From a checkpoint of a small encoder-decoder audio transcriber.
Model: 11.4M parameters, log mel input, encoder arch transformer, encoder norm layernorm, encoder activation gelu, encoder layers 8, encoder width 128, decoder width 256, decoder layers 10, decoder norm rmsnorm, decoder activation gelu.
Training: normuon at rate 0.0034, 7600 steps.
Data: trained on short read English sentences (LibriTTS-R), 26041 training examples, 18.7 epochs.
Rows from block 2 of the audio encoder of a small encoder-decoder audio transcriber, named by matrix and row number. Rows with one number belong to one neuron. Each number is 200 + 20 x the weight over its row's rms, rounded and kept within 0 to 999. All counts start at 0. After the name is the row's rms in percent of the matrix's.
Before each neuron's rows are labels from the 100 clips, of 14976, where the neuron reaches its highest value: "loudest band" is the band of the loudest frequency at the time of the peak. Only what is clearly more common there than usual is listed. The data: short read English sentences (LibriTTS-R).
# fc1: MLP up (encoder.blocks.2.mlp.fc1.weight, 512x128), inputs 0-127
# fc2: MLP down (encoder.blocks.2.mlp.fc2.weight, 128x512, transposed), outputs 0-127

loudest band: 2000 to 4000 Hz
fc1.105,094,206,188,208,202,210,199,222,200,157,175,184,204,204,219,231,198,180,161,161,220,182,205,223,231,182,205,245,210,190,189,231,211,196,213,206,225,201,167,188,207,210,240,218,229,183,183,197,216,211,210,221,205,168,209,184,190,206,179,195,184,189,176,217,230,176,173,174,191,160,165,206,201,183,220,217,191,210,204,198,209,190,204,177,196,180,215,187,213,185,174,231,205,154,204,169,230,206,206,194,158,213,184,195,206,204,178,181,218,199,178,236,170,211,159,234,230,180,216,183,184,186,193,212,200,202,212,199,228
fc2.105,085,184,224,194,178,161,177,197,187,154,199,215,206,200,211,213,197,197,163,208,207,222,192,200,175,169,205,214,219,206,240,176,176,209,219,151,174,206,186,230,180,161,203,233,215,191,155,164,194,218,168,212,189,210,185,203,168,179,231,176,217,211,201,212,214,224,187,240,185,193,193,177,212,199,192,227,195,189,185,217,178,201,226,206,191,226,223,214,217,200,187,207,174,201,187,205,210,201,203,211,211,213,176,202,254,237,212,197,196,240,159,195,197,201,233,196,182,204,189,199,221,217,210,187,200,181,200,198,218

loudest band: 1000 to 2000 Hz
fc1.210,098,209,215,195,165,232,182,198,174,180,162,186,229,186,233,187,204,189,197,195,206,176,190,218,205,221,251,203,185,188,209,214,208,216,172,188,170,197,185,182,184,147,208,203,192,215,223,203,180,185,188,207,153,208,205,177,203,204,179,199,178,238,168,185,231,211,171,178,188,201,165,217,217,201,182,191,229,231,222,217,182,205,202,213,194,245,212,212,185,186,236,202,195,242,188,231,176,190,175,189,188,173,206,197,212,173,171,218,205,203,208,184,191,195,213,216,183,206,193,223,207,221,238,204,200,183,167,204,197
fc2.210,097,223,183,223,177,175,199,224,209,237,223,221,201,216,209,173,186,231,194,198,203,186,177,217,197,170,171,216,214,177,218,177,187,197,212,226,222,166,188,221,201,224,199,187,196,230,181,231,173,173,191,211,218,186,181,176,205,197,190,221,207,184,202,175,230,205,226,203,190,227,194,200,175,190,192,200,192,228,167,224,203,184,193,174,204,240,170,224,221,209,200,193,223,203,195,216,200,219,199,157,174,214,167,190,159,233,178,186,184,182,204,184,206,190,199,181,161,179,173,175,209,191,167,229,194,203,194,207,247

loudest band: 4000 to 8000 Hz
fc1.386,102,203,199,205,163,205,210,175,237,203,235,198,199,228,165,217,215,212,191,251,193,193,229,235,203,205,207,182,200,170,239,191,182,196,180,197,230,164,221,212,167,173,179,226,171,215,189,196,223,210,212,209,196,214,180,210,202,204,185,180,194,223,187,207,196,207,177,197,208,228,168,209,190,181,189,181,217,214,189,181,205,204,204,184,163,207,202,184,224,182,224,209,207,173,211,202,157,211,206,185,169,200,163,208,169,197,225,208,225,172,207,170,196,205,176,174,187,223,209,178,175,200,224,183,143,194,196,220,193
fc2.386,079,212,192,192,226,199,210,248,184,168,191,225,197,210,188,212,202,191,190,198,183,186,186,216,199,216,219,224,197,202,193,208,219,211,204,203,168,226,214,197,196,230,193,200,202,195,240,177,200,208,193,223,188,213,215,185,209,198,200,218,174,197,214,200,181,224,175,233,218,197,219,217,232,204,153,175,205,187,203,213,209,238,172,199,234,220,220,212,203,201,201,179,159,228,193,189,210,170,145,198,233,187,215,169,189,185,160,202,183,204,200,219,217,169,191,220,235,182,215,224,238,156,182,209,238,207,171,206,212

loudest band: 250 to 500 Hz
fc1.314,104,245,189,246,201,211,159,222,187,191,166,210,198,169,215,162,241,197,202,223,179,184,175,195,208,177,196,202,164,192,205,190,165,193,213,177,224,207,181,231,212,201,207,223,181,198,177,188,214,193,182,186,203,201,195,199,230,214,194,207,185,198,188,166,202,215,185,202,215,222,176,218,171,200,188,180,195,232,190,192,230,191,220,188,202,212,201,193,193,155,180,193,217,201,209,186,199,214,199,182,228,206,236,200,158,196,183,183,202,187,228,200,169,209,262,232,192,202,240,226,197,167,201,202,177,189,198,184,194
fc2.314,077,194,182,205,196,206,169,203,220,190,185,213,198,170,201,179,217,218,217,195,238,220,209,211,158,221,224,213,206,189,182,195,196,172,191,206,157,219,187,186,190,252,202,197,206,210,224,168,176,180,193,201,189,220,220,203,195,217,204,231,227,217,181,223,169,203,238,175,217,169,192,202,218,163,259,181,229,207,173,193,183,198,153,190,214,212,201,149,181,224,212,189,196,212,199,200,184,198,203,196,217,184,228,197,216,190,197,220,193,196,202,231,179,174,194,200,240,196,213,178,185,196,183,211,218,230,226,192,206

loudest band: 1000 to 2000 Hz; 4000 to 8000 Hz
fc1.56,110,228,196,189,177,206,188,183,178,183,204,239,183,169,232,184,211,192,187,193,199,172,196,194,217,248,182,222,217,206,225,191,175,202,231,189,225,197,205,188,159,201,215,216,192,202,215,197,181,172,186,211,167,249,185,193,196,182,183,256,179,224,143,196,208,191,175,182,189,194,162,222,192,218,184,204,181,192,205,183,206,220,196,203,207,234,210,224,205,167,229,194,192,224,223,209,222,186,188,222,206,182,229,192,189,177,199,172,182,181,179,204,180,202,214,190,189,178,192,215,214,229,204,205,224,161,203,216,191
fc2.56,110,194,167,241,176,167,206,211,236,236,192,223,218,193,185,159,170,209,229,189,224,194,194,194,209,207,196,220,220,197,223,162,229,206,191,215,169,200,197,211,179,185,212,189,189,225,193,203,213,177,190,210,199,168,191,165,187,190,185,213,196,182,189,189,195,187,204,181,196,228,219,202,217,203,156,172,196,207,177,188,196,204,189,194,195,194,218,195,209,200,233,219,235,203,174,208,193,188,187,187,192,212,150,203,166,227,181,197,174,192,174,247,207,157,229,194,191,214,218,225,192,217,197,231,202,188,239,228,224

loudest band: 250 to 500 Hz
fc1.43,101,162,189,196,213,188,158,232,209,228,225,213,208,191,216,196,199,195,216,189,208,166,212,221,227,208,231,187,217,168,197,214,161,198,174,170,200,218,170,208,180,172,185,169,185,195,198,165,223,186,192,197,231,223,224,162,196,206,173,190,200,205,184,220,220,228,175,260,186,194,186,197,213,205,228,213,211,249,192,213,167,174,206,167,223,187,192,231,194,189,171,204,225,196,213,206,192,172,195,217,184,210,235,217,176,186,194,184,208,198,217,205,202,180,187,193,208,179,221,174,209,231,187,191,187,207,199,203,186
fc2.43,107,215,215,239,202,199,205,202,184,163,202,186,258,193,213,189,179,170,209,173,188,200,199,202,196,206,201,170,223,158,163,208,189,199,203,221,193,198,214,224,222,209,213,201,184,212,215,203,247,203,211,190,189,227,197,223,181,191,209,188,195,204,188,173,200,219,172,183,239,192,217,177,212,192,250,210,220,220,224,233,194,210,233,214,187,188,163,240,195,221,215,200,173,223,215,219,196,199,189,204,192,170,236,231,227,187,158,193,186,200,224,166,207,202,207,177,180,192,182,195,215,182,222,176,185,190,191,175,206

loudest band: 4000 to 8000 Hz
fc1.396,102,196,185,187,196,226,193,220,165,196,207,218,185,201,173,163,195,231,186,190,206,207,182,215,175,221,237,192,214,191,240,196,188,201,177,214,160,201,214,186,196,192,212,216,222,166,225,219,178,245,208,197,205,188,201,214,238,214,180,200,200,207,184,226,185,216,190,206,191,197,166,173,201,194,212,179,167,212,220,239,193,174,222,179,216,187,187,203,207,214,216,183,193,189,205,179,188,196,209,176,223,181,207,196,182,224,194,204,195,199,167,198,238,205,251,214,169,209,212,198,234,166,179,228,248,225,207,183,232
fc2.396,113,187,211,213,199,198,192,224,194,240,190,185,218,208,175,224,200,166,222,228,174,179,196,162,237,186,189,222,217,231,239,200,208,202,204,192,227,202,190,186,226,195,158,172,183,221,175,225,204,173,197,195,201,224,200,202,181,157,208,191,170,203,216,195,219,197,227,180,196,204,207,193,201,224,211,188,239,185,181,199,208,223,187,194,207,201,196,183,217,161,168,220,209,226,187,193,196,214,214,205,181,208,195,224,219,220,229,175,209,195,234,187,182,157,160,199,225,176,181,194,206,235,210,205,165,167,199,205,167

loudest band: 4000 to 8000 Hz
fc1.187,100,217,209,192,211,165,193,182,219,201,184,215,178,187,224,239,209,221,222,208,221,211,199,178,207,192,201,176,203,177,220,176,200,248,187,186,216,186,224,188,193,198,205,227,185,185,199,153,226,189,227,194,189,212,195,215,221,186,208,200,206,181,187,187,195,209,199,198,186,215,202,197,181,171,212,237,235,173,191,210,205,185,199,181,197,229,179,171,223,187,205,258,218,192,177,185,206,179,180,244,186,209,193,215,198,243,192,197,203,189,163,197,197,227,192,142,227,182,201,190,205,197,211,182,168,226,193,241,170
fc2.187,096,154,195,217,212,209,189,209,189,235,211,199,203,207,207,188,159,205,251,188,189,179,192,201,162,164,235,207,174,205,184,216,192,200,192,189,184,204,196,220,228,199,205,201,219,220,220,192,220,233,179,195,188,223,195,168,207,167,192,184,189,226,208,189,185,190,183,222,221,199,178,216,253,192,217,171,165,179,188,200,226,219,202,230,201,216,222,168,192,183,176,177,174,202,217,206,207,207,195,182,178,184,200,219,171,190,188,194,199,197,227,196,216,222,188,225,211,256,196,227,193,214,193,242,181,198,198,156,206

loudest band: 250 to 500 Hz
fc1.395,101,188,208,192,209,176,172,210,206,165,198,211,212,227,196,179,222,222,234,199,188,198,233,209,208,239,224,184,165,167,216,194,194,235,202,195,194,193,198,211,223,235,198,201,194,195,211,201,208,223,211,211,185,211,210,200,207,207,194,227,195,206,206,225,176,229,167,218,161,183,231,187,214,212,215,193,214,220,201,179,206,173,212,216,233,205,179,202,219,224,242,166,195,197,187,202,213,201,202,199,137,206,180,224,172,222,201,228,236,184,164,188,201,179,187,184,234,204,202,196,207,187,183,196,149,224,216,163,205
fc2.395,096,170,191,170,197,197,214,168,211,183,211,186,193,220,209,182,195,241,149,212,199,195,214,234,203,231,190,186,180,204,174,216,206,196,216,212,227,180,180,172,204,231,186,205,216,165,194,227,165,197,221,185,238,161,195,165,205,178,173,197,214,163,225,213,193,207,222,221,199,212,200,210,182,185,190,218,225,173,210,197,222,232,173,190,178,212,208,202,190,227,209,197,208,159,192,214,226,215,211,190,228,155,235,190,191,189,206,190,198,206,209,225,156,208,209,202,216,188,167,210,195,175,226,195,186,226,210,199,188

loudest band: 4000 to 8000 Hz
fc1.11,104,200,207,190,192,188,206,204,216,181,196,222,204,250,193,210,208,167,196,198,164,202,200,176,176,209,203,185,212,191,202,205,174,208,213,250,189,202,234,226,161,176,194,177,196,212,219,184,191,170,203,183,212,212,195,179,213,220,236,203,199,174,185,244,212,173,185,184,169,222,188,224,198,175,195,188,194,215,234,204,222,175,185,194,196,180,170,200,222,206,240,213,244,198,172,210,200,219,197,238,210,214,159,194,208,211,174,215,226,187,176,184,199,211,202,173,203,203,206,182,174,220,174,202,193,183,177,229,248
fc2.11,117,224,199,179,207,211,203,142,216,204,218,185,209,159,216,213,222,210,193,206,213,205,195,262,216,231,218,179,189,160,156,215,220,211,197,197,198,206,205,196,197,211,224,221,247,166,183,182,205,217,238,186,201,210,197,173,215,165,191,194,228,166,224,212,203,192,183,194,169,205,167,174,241,202,216,200,198,196,205,214,224,184,210,193,192,215,211,236,187,211,218,199,182,204,203,212,175,215,196,190,238,191,205,147,215,200,208,196,200,182,183,178,230,197,205,179,192,216,181,198,200,175,208,209,193,232,186,191,209

loudest band: 500 to 1000 Hz
fc1.226,100,177,232,206,251,212,184,174,190,218,198,182,212,192,199,203,183,205,168,224,196,192,169,204,204,207,200,181,194,229,183,167,214,221,176,177,180,196,184,202,187,183,223,193,179,170,207,232,173,188,207,237,201,170,171,219,217,212,221,214,217,212,183,210,222,190,178,197,218,202,187,201,191,209,154,228,189,196,204,192,169,191,213,209,212,184,194,211,236,194,237,200,255,190,223,203,190,208,188,215,230,234,227,196,204,197,180,185,225,180,178,210,183,206,157,175,216,186,197,163,176,198,216,237,185,208,181,207,170
fc2.226,092,172,177,162,198,171,225,231,207,176,174,230,205,192,215,224,206,208,171,204,203,223,222,188,186,195,183,204,223,208,248,201,209,169,194,182,187,237,220,204,238,181,178,170,164,198,198,196,208,218,211,194,186,161,188,207,202,215,183,204,214,179,189,193,207,216,185,181,159,234,208,187,228,172,170,216,230,229,193,195,188,195,219,190,214,240,175,187,196,210,182,216,200,204,193,214,207,200,196,214,180,189,153,201,186,173,215,202,208,206,185,207,201,188,214,218,217,237,205,195,209,206,145,199,205,198,242,224,225

loudest band: 500 to 1000 Hz
fc1.5,103,137,208,181,177,168,202,244,207,206,200,198,210,167,155,208,189,188,199,181,172,211,193,214,217,186,163,207,244,232,200,194,213,207,180,195,205,200,179,222,188,191,193,206,186,182,208,231,214,188,212,184,199,195,222,225,217,216,180,212,194,171,220,216,222,173,222,228,187,174,194,194,230,177,219,198,189,175,224,188,176,222,198,207,214,208,187,217,205,178,226,219,209,190,201,201,190,209,175,199,197,213,191,187,195,216,197,198,209,209,185,194,175,207,163,205,213,171,175,178,140,149,220,182,218,221,193,219,168
fc2.5,087,203,199,166,189,157,211,169,185,193,205,162,212,230,178,224,192,187,205,207,166,192,198,166,169,205,226,188,203,215,200,198,184,212,248,211,206,196,205,219,191,195,213,211,206,213,210,188,187,179,196,195,185,215,194,174,189,236,246,186,209,198,194,165,244,189,235,178,205,221,212,184,206,218,218,175,216,184,206,178,188,208,221,199,192,228,210,209,232,176,226,231,179,193,229,197,223,204,203,194,169,172,219,168,198,195,176,196,200,228,183,173,177,215,200,194,148,242,186,181,193,203,205,230,215,204,203,170,215

loudest band: 1000 to 2000 Hz; 500 to 1000 Hz
fc1.227,102,210,190,189,191,169,200,171,182,198,223,203,191,190,173,247,221,198,192,203,196,186,192,184,197,201,198,171,180,204,176,196,211,191,238,209,177,230,211,220,208,242,205,204,216,207,174,210,177,224,221,188,199,196,174,196,198,205,215,235,169,224,195,206,251,221,207,186,171,165,225,192,212,167,164,191,207,184,166,217,195,188,180,211,184,226,195,193,199,208,218,207,205,184,202,193,228,191,219,243,230,176,201,196,206,204,210,202,172,149,178,219,177,198,176,238,210,209,210,189,205,209,197,194,165,195,253,199,229
fc2.227,102,197,234,227,196,211,222,177,195,195,198,185,201,179,217,210,194,202,199,195,200,218,181,212,226,220,206,236,178,196,200,204,224,214,208,181,183,156,201,185,193,140,219,213,222,198,177,204,238,177,201,172,158,196,219,180,178,186,206,231,205,195,201,199,209,198,202,210,257,172,215,193,185,187,210,231,214,191,215,206,188,223,156,186,200,188,203,184,183,210,198,214,213,236,212,209,186,188,196,160,180,206,249,239,184,200,231,175,191,210,186,182,209,199,189,181,188,194,243,203,215,184,220,207,158,204,174,196,218

loudest band: 500 to 1000 Hz
fc1.347,107,195,216,226,189,178,204,217,220,193,204,191,186,209,216,219,189,202,206,218,184,224,216,178,199,207,222,169,200,186,209,217,181,202,239,206,198,200,178,175,217,183,210,241,164,206,177,167,212,206,189,256,206,218,201,193,187,255,226,229,213,176,200,179,218,227,189,235,178,195,184,180,201,186,236,208,184,200,210,218,220,211,196,180,173,218,199,177,181,135,210,218,198,204,219,179,164,189,157,208,198,198,182,194,160,193,212,202,179,184,179,181,183,206,182,203,185,193,208,204,218,193,204,187,191,189,219,178,242
fc2.347,098,201,228,211,219,210,209,214,158,244,185,197,246,202,184,182,209,203,191,220,224,220,214,224,211,189,212,182,181,232,213,178,200,188,190,194,191,175,222,190,163,177,207,210,168,188,166,207,211,221,181,241,189,236,217,219,214,211,207,158,205,216,205,197,180,223,183,205,218,200,185,176,181,189,232,181,169,202,235,225,235,211,209,183,192,164,230,222,204,175,221,209,179,185,215,194,168,201,199,191,172,212,220,192,184,194,203,197,171,172,193,184,177,208,199,198,193,194,229,217,239,198,232,168,179,196,218,189,204

loudest band: 250 to 500 Hz
fc1.455,097,179,186,197,187,180,181,180,207,240,242,208,197,168,232,191,217,212,229,194,205,168,214,210,214,194,206,195,245,200,172,218,215,191,178,178,198,184,161,188,178,203,184,180,211,229,203,187,234,194,204,225,238,204,245,212,213,198,173,224,216,234,181,221,224,214,197,225,216,203,205,178,193,222,192,220,217,206,214,228,207,205,174,209,196,179,158,216,177,191,216,234,210,214,190,212,177,180,199,196,187,189,227,188,200,198,181,193,222,199,163,170,221,206,185,177,210,166,198,167,211,217,186,232,177,238,198,213,211
fc2.455,098,246,205,214,210,184,191,212,211,182,223,212,227,203,173,208,168,203,174,175,216,213,201,202,154,186,183,185,205,194,159,195,210,207,210,178,211,204,238,216,221,175,187,228,170,191,189,183,228,174,193,194,216,199,186,178,185,206,210,210,201,188,199,198,208,208,189,196,202,171,187,195,180,196,235,205,227,206,202,239,206,188,252,242,207,236,175,210,164,210,189,178,185,247,229,189,195,193,192,245,194,229,185,232,167,198,217,217,199,212,228,200,171,218,221,192,167,185,196,220,204,186,198,192,198,178,173,192,198

loudest band: 250 to 500 Hz
fc1.361,104,182,234,216,222,172,188,196,221,201,158,237,161,202,191,180,218,229,187,190,196,179,223,182,197,231,175,181,178,234,222,237,173,202,196,179,195,200,168,198,179,156,203,169,179,164,203,186,211,215,174,175,206,189,174,184,191,222,205,184,185,186,211,194,184,197,197,221,219,178,187,169,211,206,210,169,189,210,178,221,211,193,218,188,191,199,203,187,220,212,214,201,198,195,201,202,194,209,242,184,192,196,208,244,173,168,234,200,205,196,169,215,198,207,187,197,174,245,197,177,228,233,187,204,181,209,204,162,216
fc2.361,085,195,184,210,193,169,192,199,178,202,206,210,183,221,190,225,200,230,188,192,226,210,247,198,210,157,185,216,205,218,210,192,180,162,213,210,197,169,194,205,163,187,234,214,204,187,184,196,244,204,198,247,182,204,195,204,207,255,189,166,222,214,182,212,197,201,185,227,211,192,193,217,200,212,217,208,177,189,203,190,246,202,158,213,202,205,184,198,198,178,203,195,171,218,230,204,207,220,204,204,170,246,185,188,226,197,154,172,213,196,197,220,174,170,196,211,208,174,199,185,170,224,176,177,180,220,193,186,207

loudest band: 4000 to 8000 Hz
fc1.346,107,238,204,240,193,204,176,213,208,184,197,211,209,203,209,225,220,204,170,156,182,181,170,238,187,178,205,165,188,196,235,204,177,221,177,220,202,191,178,203,161,173,220,184,189,190,211,179,207,161,158,208,201,203,197,193,205,198,173,204,175,217,214,201,181,202,206,220,211,201,192,200,205,191,203,216,206,200,182,169,186,194,201,206,197,232,215,195,225,174,207,166,216,193,182,172,196,215,164,222,214,179,185,171,231,209,227,188,187,239,236,221,173,197,191,172,204,217,208,225,202,186,181,169,256,196,188,211,204
fc2.346,091,192,232,202,196,197,214,234,206,209,253,201,190,192,184,207,176,193,219,191,179,205,195,191,165,199,165,198,207,239,217,186,180,184,195,185,177,234,213,173,202,171,232,184,181,190,207,218,219,166,174,168,210,188,191,207,205,220,170,201,180,225,217,189,201,206,229,207,232,233,197,181,203,175,222,149,216,216,172,182,226,219,203,180,184,201,182,173,182,239,220,204,210,184,186,216,217,189,195,202,186,181,143,217,198,208,222,204,208,227,211,207,190,202,212,216,166,169,205,167,212,187,203,205,238,193,201,191,188

loudest band: 1000 to 2000 Hz; 250 to 500 Hz
fc1.170,104,219,205,176,222,167,198,194,206,177,210,222,211,217,215,197,214,212,193,184,205,158,230,187,219,210,201,211,214,181,196,218,190,214,193,208,180,182,202,200,203,164,187,209,218,205,224,194,187,186,169,207,205,169,203,199,258,195,191,217,225,176,186,186,202,176,184,185,169,207,170,210,192,205,167,200,246,198,218,181,246,187,221,181,217,235,220,222,204,171,230,205,201,228,219,253,188,208,200,200,213,194,173,186,199,197,199,223,208,247,195,191,177,190,197,198,218,212,165,217,191,198,234,189,177,211,185,175,151
fc2.170,098,197,191,222,180,189,224,197,208,194,241,158,177,205,196,199,186,209,207,199,207,180,193,201,168,189,169,213,230,205,210,197,184,220,238,187,215,178,199,221,178,200,203,183,178,207,208,198,184,223,218,223,194,174,212,210,161,206,189,200,236,223,157,219,211,204,167,175,181,171,193,201,223,208,227,177,208,222,168,224,198,202,184,181,191,175,199,232,195,217,200,215,216,207,192,203,212,212,172,188,187,217,194,189,226,159,199,241,176,155,232,183,211,182,211,203,199,215,200,140,221,217,180,211,183,201,240,217,212

loudest band: 4000 to 8000 Hz
fc1.412,106,218,175,181,194,174,204,226,209,206,217,185,203,132,162,189,177,207,219,201,200,198,160,164,195,202,172,198,177,197,188,191,167,199,186,175,179,200,210,198,190,210,229,219,172,196,202,181,221,186,199,192,217,199,172,220,194,215,211,225,194,198,184,195,181,205,185,195,187,157,242,207,175,195,217,239,190,179,195,229,230,163,202,182,203,206,210,210,174,206,213,205,183,174,199,195,232,226,207,214,192,210,221,198,204,204,175,178,205,212,201,230,190,209,159,217,216,196,221,228,190,195,181,220,194,263,187,222,227
fc2.412,132,213,186,215,205,200,194,204,223,208,227,177,196,205,214,192,187,212,236,195,184,190,174,208,190,169,200,209,190,182,212,179,244,188,204,205,223,215,173,177,165,184,220,206,198,171,197,225,229,245,210,205,200,207,208,187,212,177,167,192,199,225,155,206,222,199,197,199,235,178,172,197,198,184,181,198,179,220,205,241,177,192,190,172,208,229,234,210,266,176,195,199,208,194,211,193,211,191,191,208,181,194,202,209,236,177,172,177,224,178,210,205,219,208,179,198,171,202,189,223,229,227,189,182,198,171,244,168,195

loudest band: 500 to 1000 Hz
fc1.230,095,178,180,206,194,210,211,201,215,230,175,175,187,215,179,200,206,204,197,196,207,181,180,205,195,205,223,201,180,200,192,239,206,221,195,191,187,194,178,216,184,222,216,210,213,169,210,185,217,183,211,207,198,192,217,217,193,218,215,184,203,218,208,226,234,187,198,138,172,206,121,195,193,242,199,196,189,212,184,180,177,182,210,193,184,197,228,168,210,213,214,182,197,146,236,185,195,190,221,221,191,245,248,193,192,212,215,222,211,187,198,218,189,204,202,245,214,230,193,188,210,193,200,193,237,199,206,207,224
fc2.230,080,162,177,184,180,271,224,210,175,195,166,181,193,175,208,222,208,172,207,193,205,180,178,209,201,177,184,210,172,201,198,209,177,192,190,243,194,211,211,220,175,206,241,177,208,176,226,212,185,171,232,215,205,192,203,201,207,202,182,180,201,183,182,222,203,189,217,217,210,190,214,242,203,205,211,179,223,216,192,221,193,202,176,207,202,202,218,186,247,173,160,214,197,229,189,203,176,228,226,174,195,212,189,173,229,224,177,188,184,203,187,215,188,206,172,198,213,212,182,174,202,169,222,190,203,196,240,209,211

loudest band: 250 to 500 Hz
fc1.350,093,212,198,216,207,207,196,188,195,188,203,182,213,159,227,192,212,223,211,232,205,181,179,195,198,201,209,218,177,173,179,192,204,172,157,207,179,200,213,193,184,239,202,199,192,219,199,179,184,179,154,197,220,228,200,221,201,196,194,235,225,206,166,169,203,184,253,173,193,220,187,180,201,217,191,189,192,230,201,189,209,213,210,196,268,187,228,174,162,182,186,215,198,201,210,170,178,199,191,209,206,241,254,171,177,208,193,208,197,190,184,227,203,217,218,203,195,184,221,184,207,171,192,211,214,182,185,222,202
fc2.350,105,234,177,207,232,235,251,203,178,201,173,199,167,195,247,177,196,203,214,209,198,221,196,225,183,172,199,206,220,171,200,187,180,205,212,207,185,215,208,181,197,221,200,223,215,210,240,178,211,188,222,176,181,177,191,158,217,256,219,216,194,230,185,232,181,182,217,184,216,205,192,189,188,226,201,210,252,188,183,185,187,209,209,170,201,195,196,218,203,173,196,181,184,208,225,202,150,193,210,207,220,201,205,224,216,181,178,214,175,222,201,213,225,197,210,202,229,201,206,202,211,189,197,199,167,185,161,193,205

loudest band: 250 to 500 Hz
fc1.119,100,211,184,203,210,201,175,186,212,167,163,234,242,203,192,169,223,193,192,189,226,154,192,175,189,208,210,219,180,209,203,204,210,210,207,174,212,215,202,209,181,221,184,217,174,223,188,166,231,183,205,209,211,181,217,177,226,179,208,196,212,238,197,211,232,198,211,225,202,209,231,185,188,228,188,217,198,208,221,224,207,192,192,174,218,218,226,148,183,186,196,200,186,176,210,186,190,238,181,179,216,266,199,156,209,193,213,227,215,181,201,181,196,207,194,220,185,226,222,181,206,187,188,192,172,223,212,196,201
fc2.119,124,179,206,189,235,238,211,202,198,192,222,213,200,191,179,171,190,181,217,223,188,232,198,217,174,189,214,186,203,226,203,184,211,200,207,208,208,202,187,184,210,228,171,190,184,205,218,220,231,204,199,177,196,217,204,191,202,211,246,199,236,235,197,209,193,176,212,158,185,166,210,194,184,186,201,178,183,194,190,150,217,209,181,177,175,201,193,222,203,219,228,196,199,229,207,175,202,198,191,202,190,185,238,186,186,225,205,221,159,169,194,261,196,201,227,171,193,184,190,219,208,173,237,167,210,166,177,217,185

loudest band: 4000 to 8000 Hz
fc1.308,106,192,215,189,185,178,166,209,191,210,194,230,185,173,195,192,190,182,182,185,191,189,192,227,229,219,198,208,201,192,180,208,177,214,204,197,200,184,210,223,216,184,219,219,200,193,202,184,194,197,221,193,210,231,230,228,166,180,213,181,177,222,187,185,164,200,232,183,242,213,223,217,213,209,207,200,175,204,187,194,235,204,186,193,215,209,177,233,212,202,213,185,195,215,196,162,239,168,156,243,176,161,167,164,174,224,181,204,238,214,202,208,205,202,194,185,193,201,247,231,228,172,206,183,184,192,204,225,214
fc2.308,083,229,193,179,213,182,206,201,192,154,210,233,169,197,218,185,206,216,228,232,203,180,180,235,242,176,233,226,198,207,178,211,240,187,176,205,209,211,213,225,210,197,224,187,174,209,216,187,192,207,207,197,187,228,171,190,199,216,194,177,199,219,212,170,182,184,207,207,201,178,251,209,221,180,214,217,223,195,213,180,177,181,190,200,199,162,225,188,193,178,159,214,216,191,178,251,183,190,173,158,211,214,211,183,192,192,206,242,185,187,186,207,180,198,208,226,186,206,199,235,188,203,192,195,199,164,213,208,209

loudest band: 4000 to 8000 Hz
fc1.58,112,204,202,215,199,198,189,219,206,211,198,243,215,228,196,219,145,181,181,227,168,239,186,179,193,211,189,169,185,195,184,234,158,202,217,192,218,193,205,215,189,217,183,235,209,209,227,191,202,185,185,191,214,205,250,183,188,216,188,209,193,152,181,221,212,196,203,197,191,246,165,175,202,181,205,211,184,173,228,213,214,174,185,174,191,205,210,206,215,172,213,214,204,195,218,190,170,218,168,191,186,187,188,179,203,191,184,193,160,169,181,213,223,214,178,194,226,177,224,223,195,220,210,200,180,186,233,194,221
fc2.58,130,191,211,215,207,216,216,229,219,197,189,178,255,196,221,187,219,170,205,237,198,217,214,194,180,208,210,224,228,213,209,176,195,207,173,208,167,217,212,208,175,198,232,185,244,181,175,201,181,244,208,221,206,198,201,192,220,190,216,200,188,207,232,204,218,211,197,204,164,215,183,203,247,182,226,211,162,200,238,205,188,202,190,197,165,211,218,190,184,190,189,188,181,224,190,169,185,223,174,187,216,226,204,182,188,183,198,211,156,178,185,152,183,167,203,186,199,180,199,197,189,192,211,219,177,225,196,204,236

loudest band: 4000 to 8000 Hz
fc1.307,095,227,174,162,190,185,220,205,221,199,194,226,185,153,190,203,198,196,220,204,184,212,230,164,199,187,217,229,188,173,198,184,238,153,202,194,163,206,208,148,210,190,197,208,209,208,174,217,176,218,207,200,187,238,248,211,196,199,188,196,207,171,180,155,177,215,215,222,165,177,221,215,198,201,225,178,186,211,182,216,205,194,154,204,191,181,185,205,200,202,229,206,188,205,207,182,208,178,268,214,236,204,195,190,186,215,201,205,205,192,191,191,202,195,202,195,202,201,202,207,191,214,190,194,182,242,206,208,211
fc2.307,092,222,209,203,204,217,185,180,195,200,195,174,176,174,172,190,177,189,205,186,205,194,171,228,220,209,196,178,198,210,233,203,192,196,203,206,175,169,190,203,247,188,220,205,166,203,247,244,188,197,185,219,232,194,182,213,178,216,212,219,194,206,208,226,203,214,183,206,201,174,161,227,196,184,187,206,237,200,180,208,186,191,225,199,205,214,218,175,202,239,215,208,204,160,207,188,226,205,191,189,137,189,198,196,226,217,216,178,218,205,209,208,211,207,186,193,189,176,181,210,207,176,191,235,166,138,209,176,196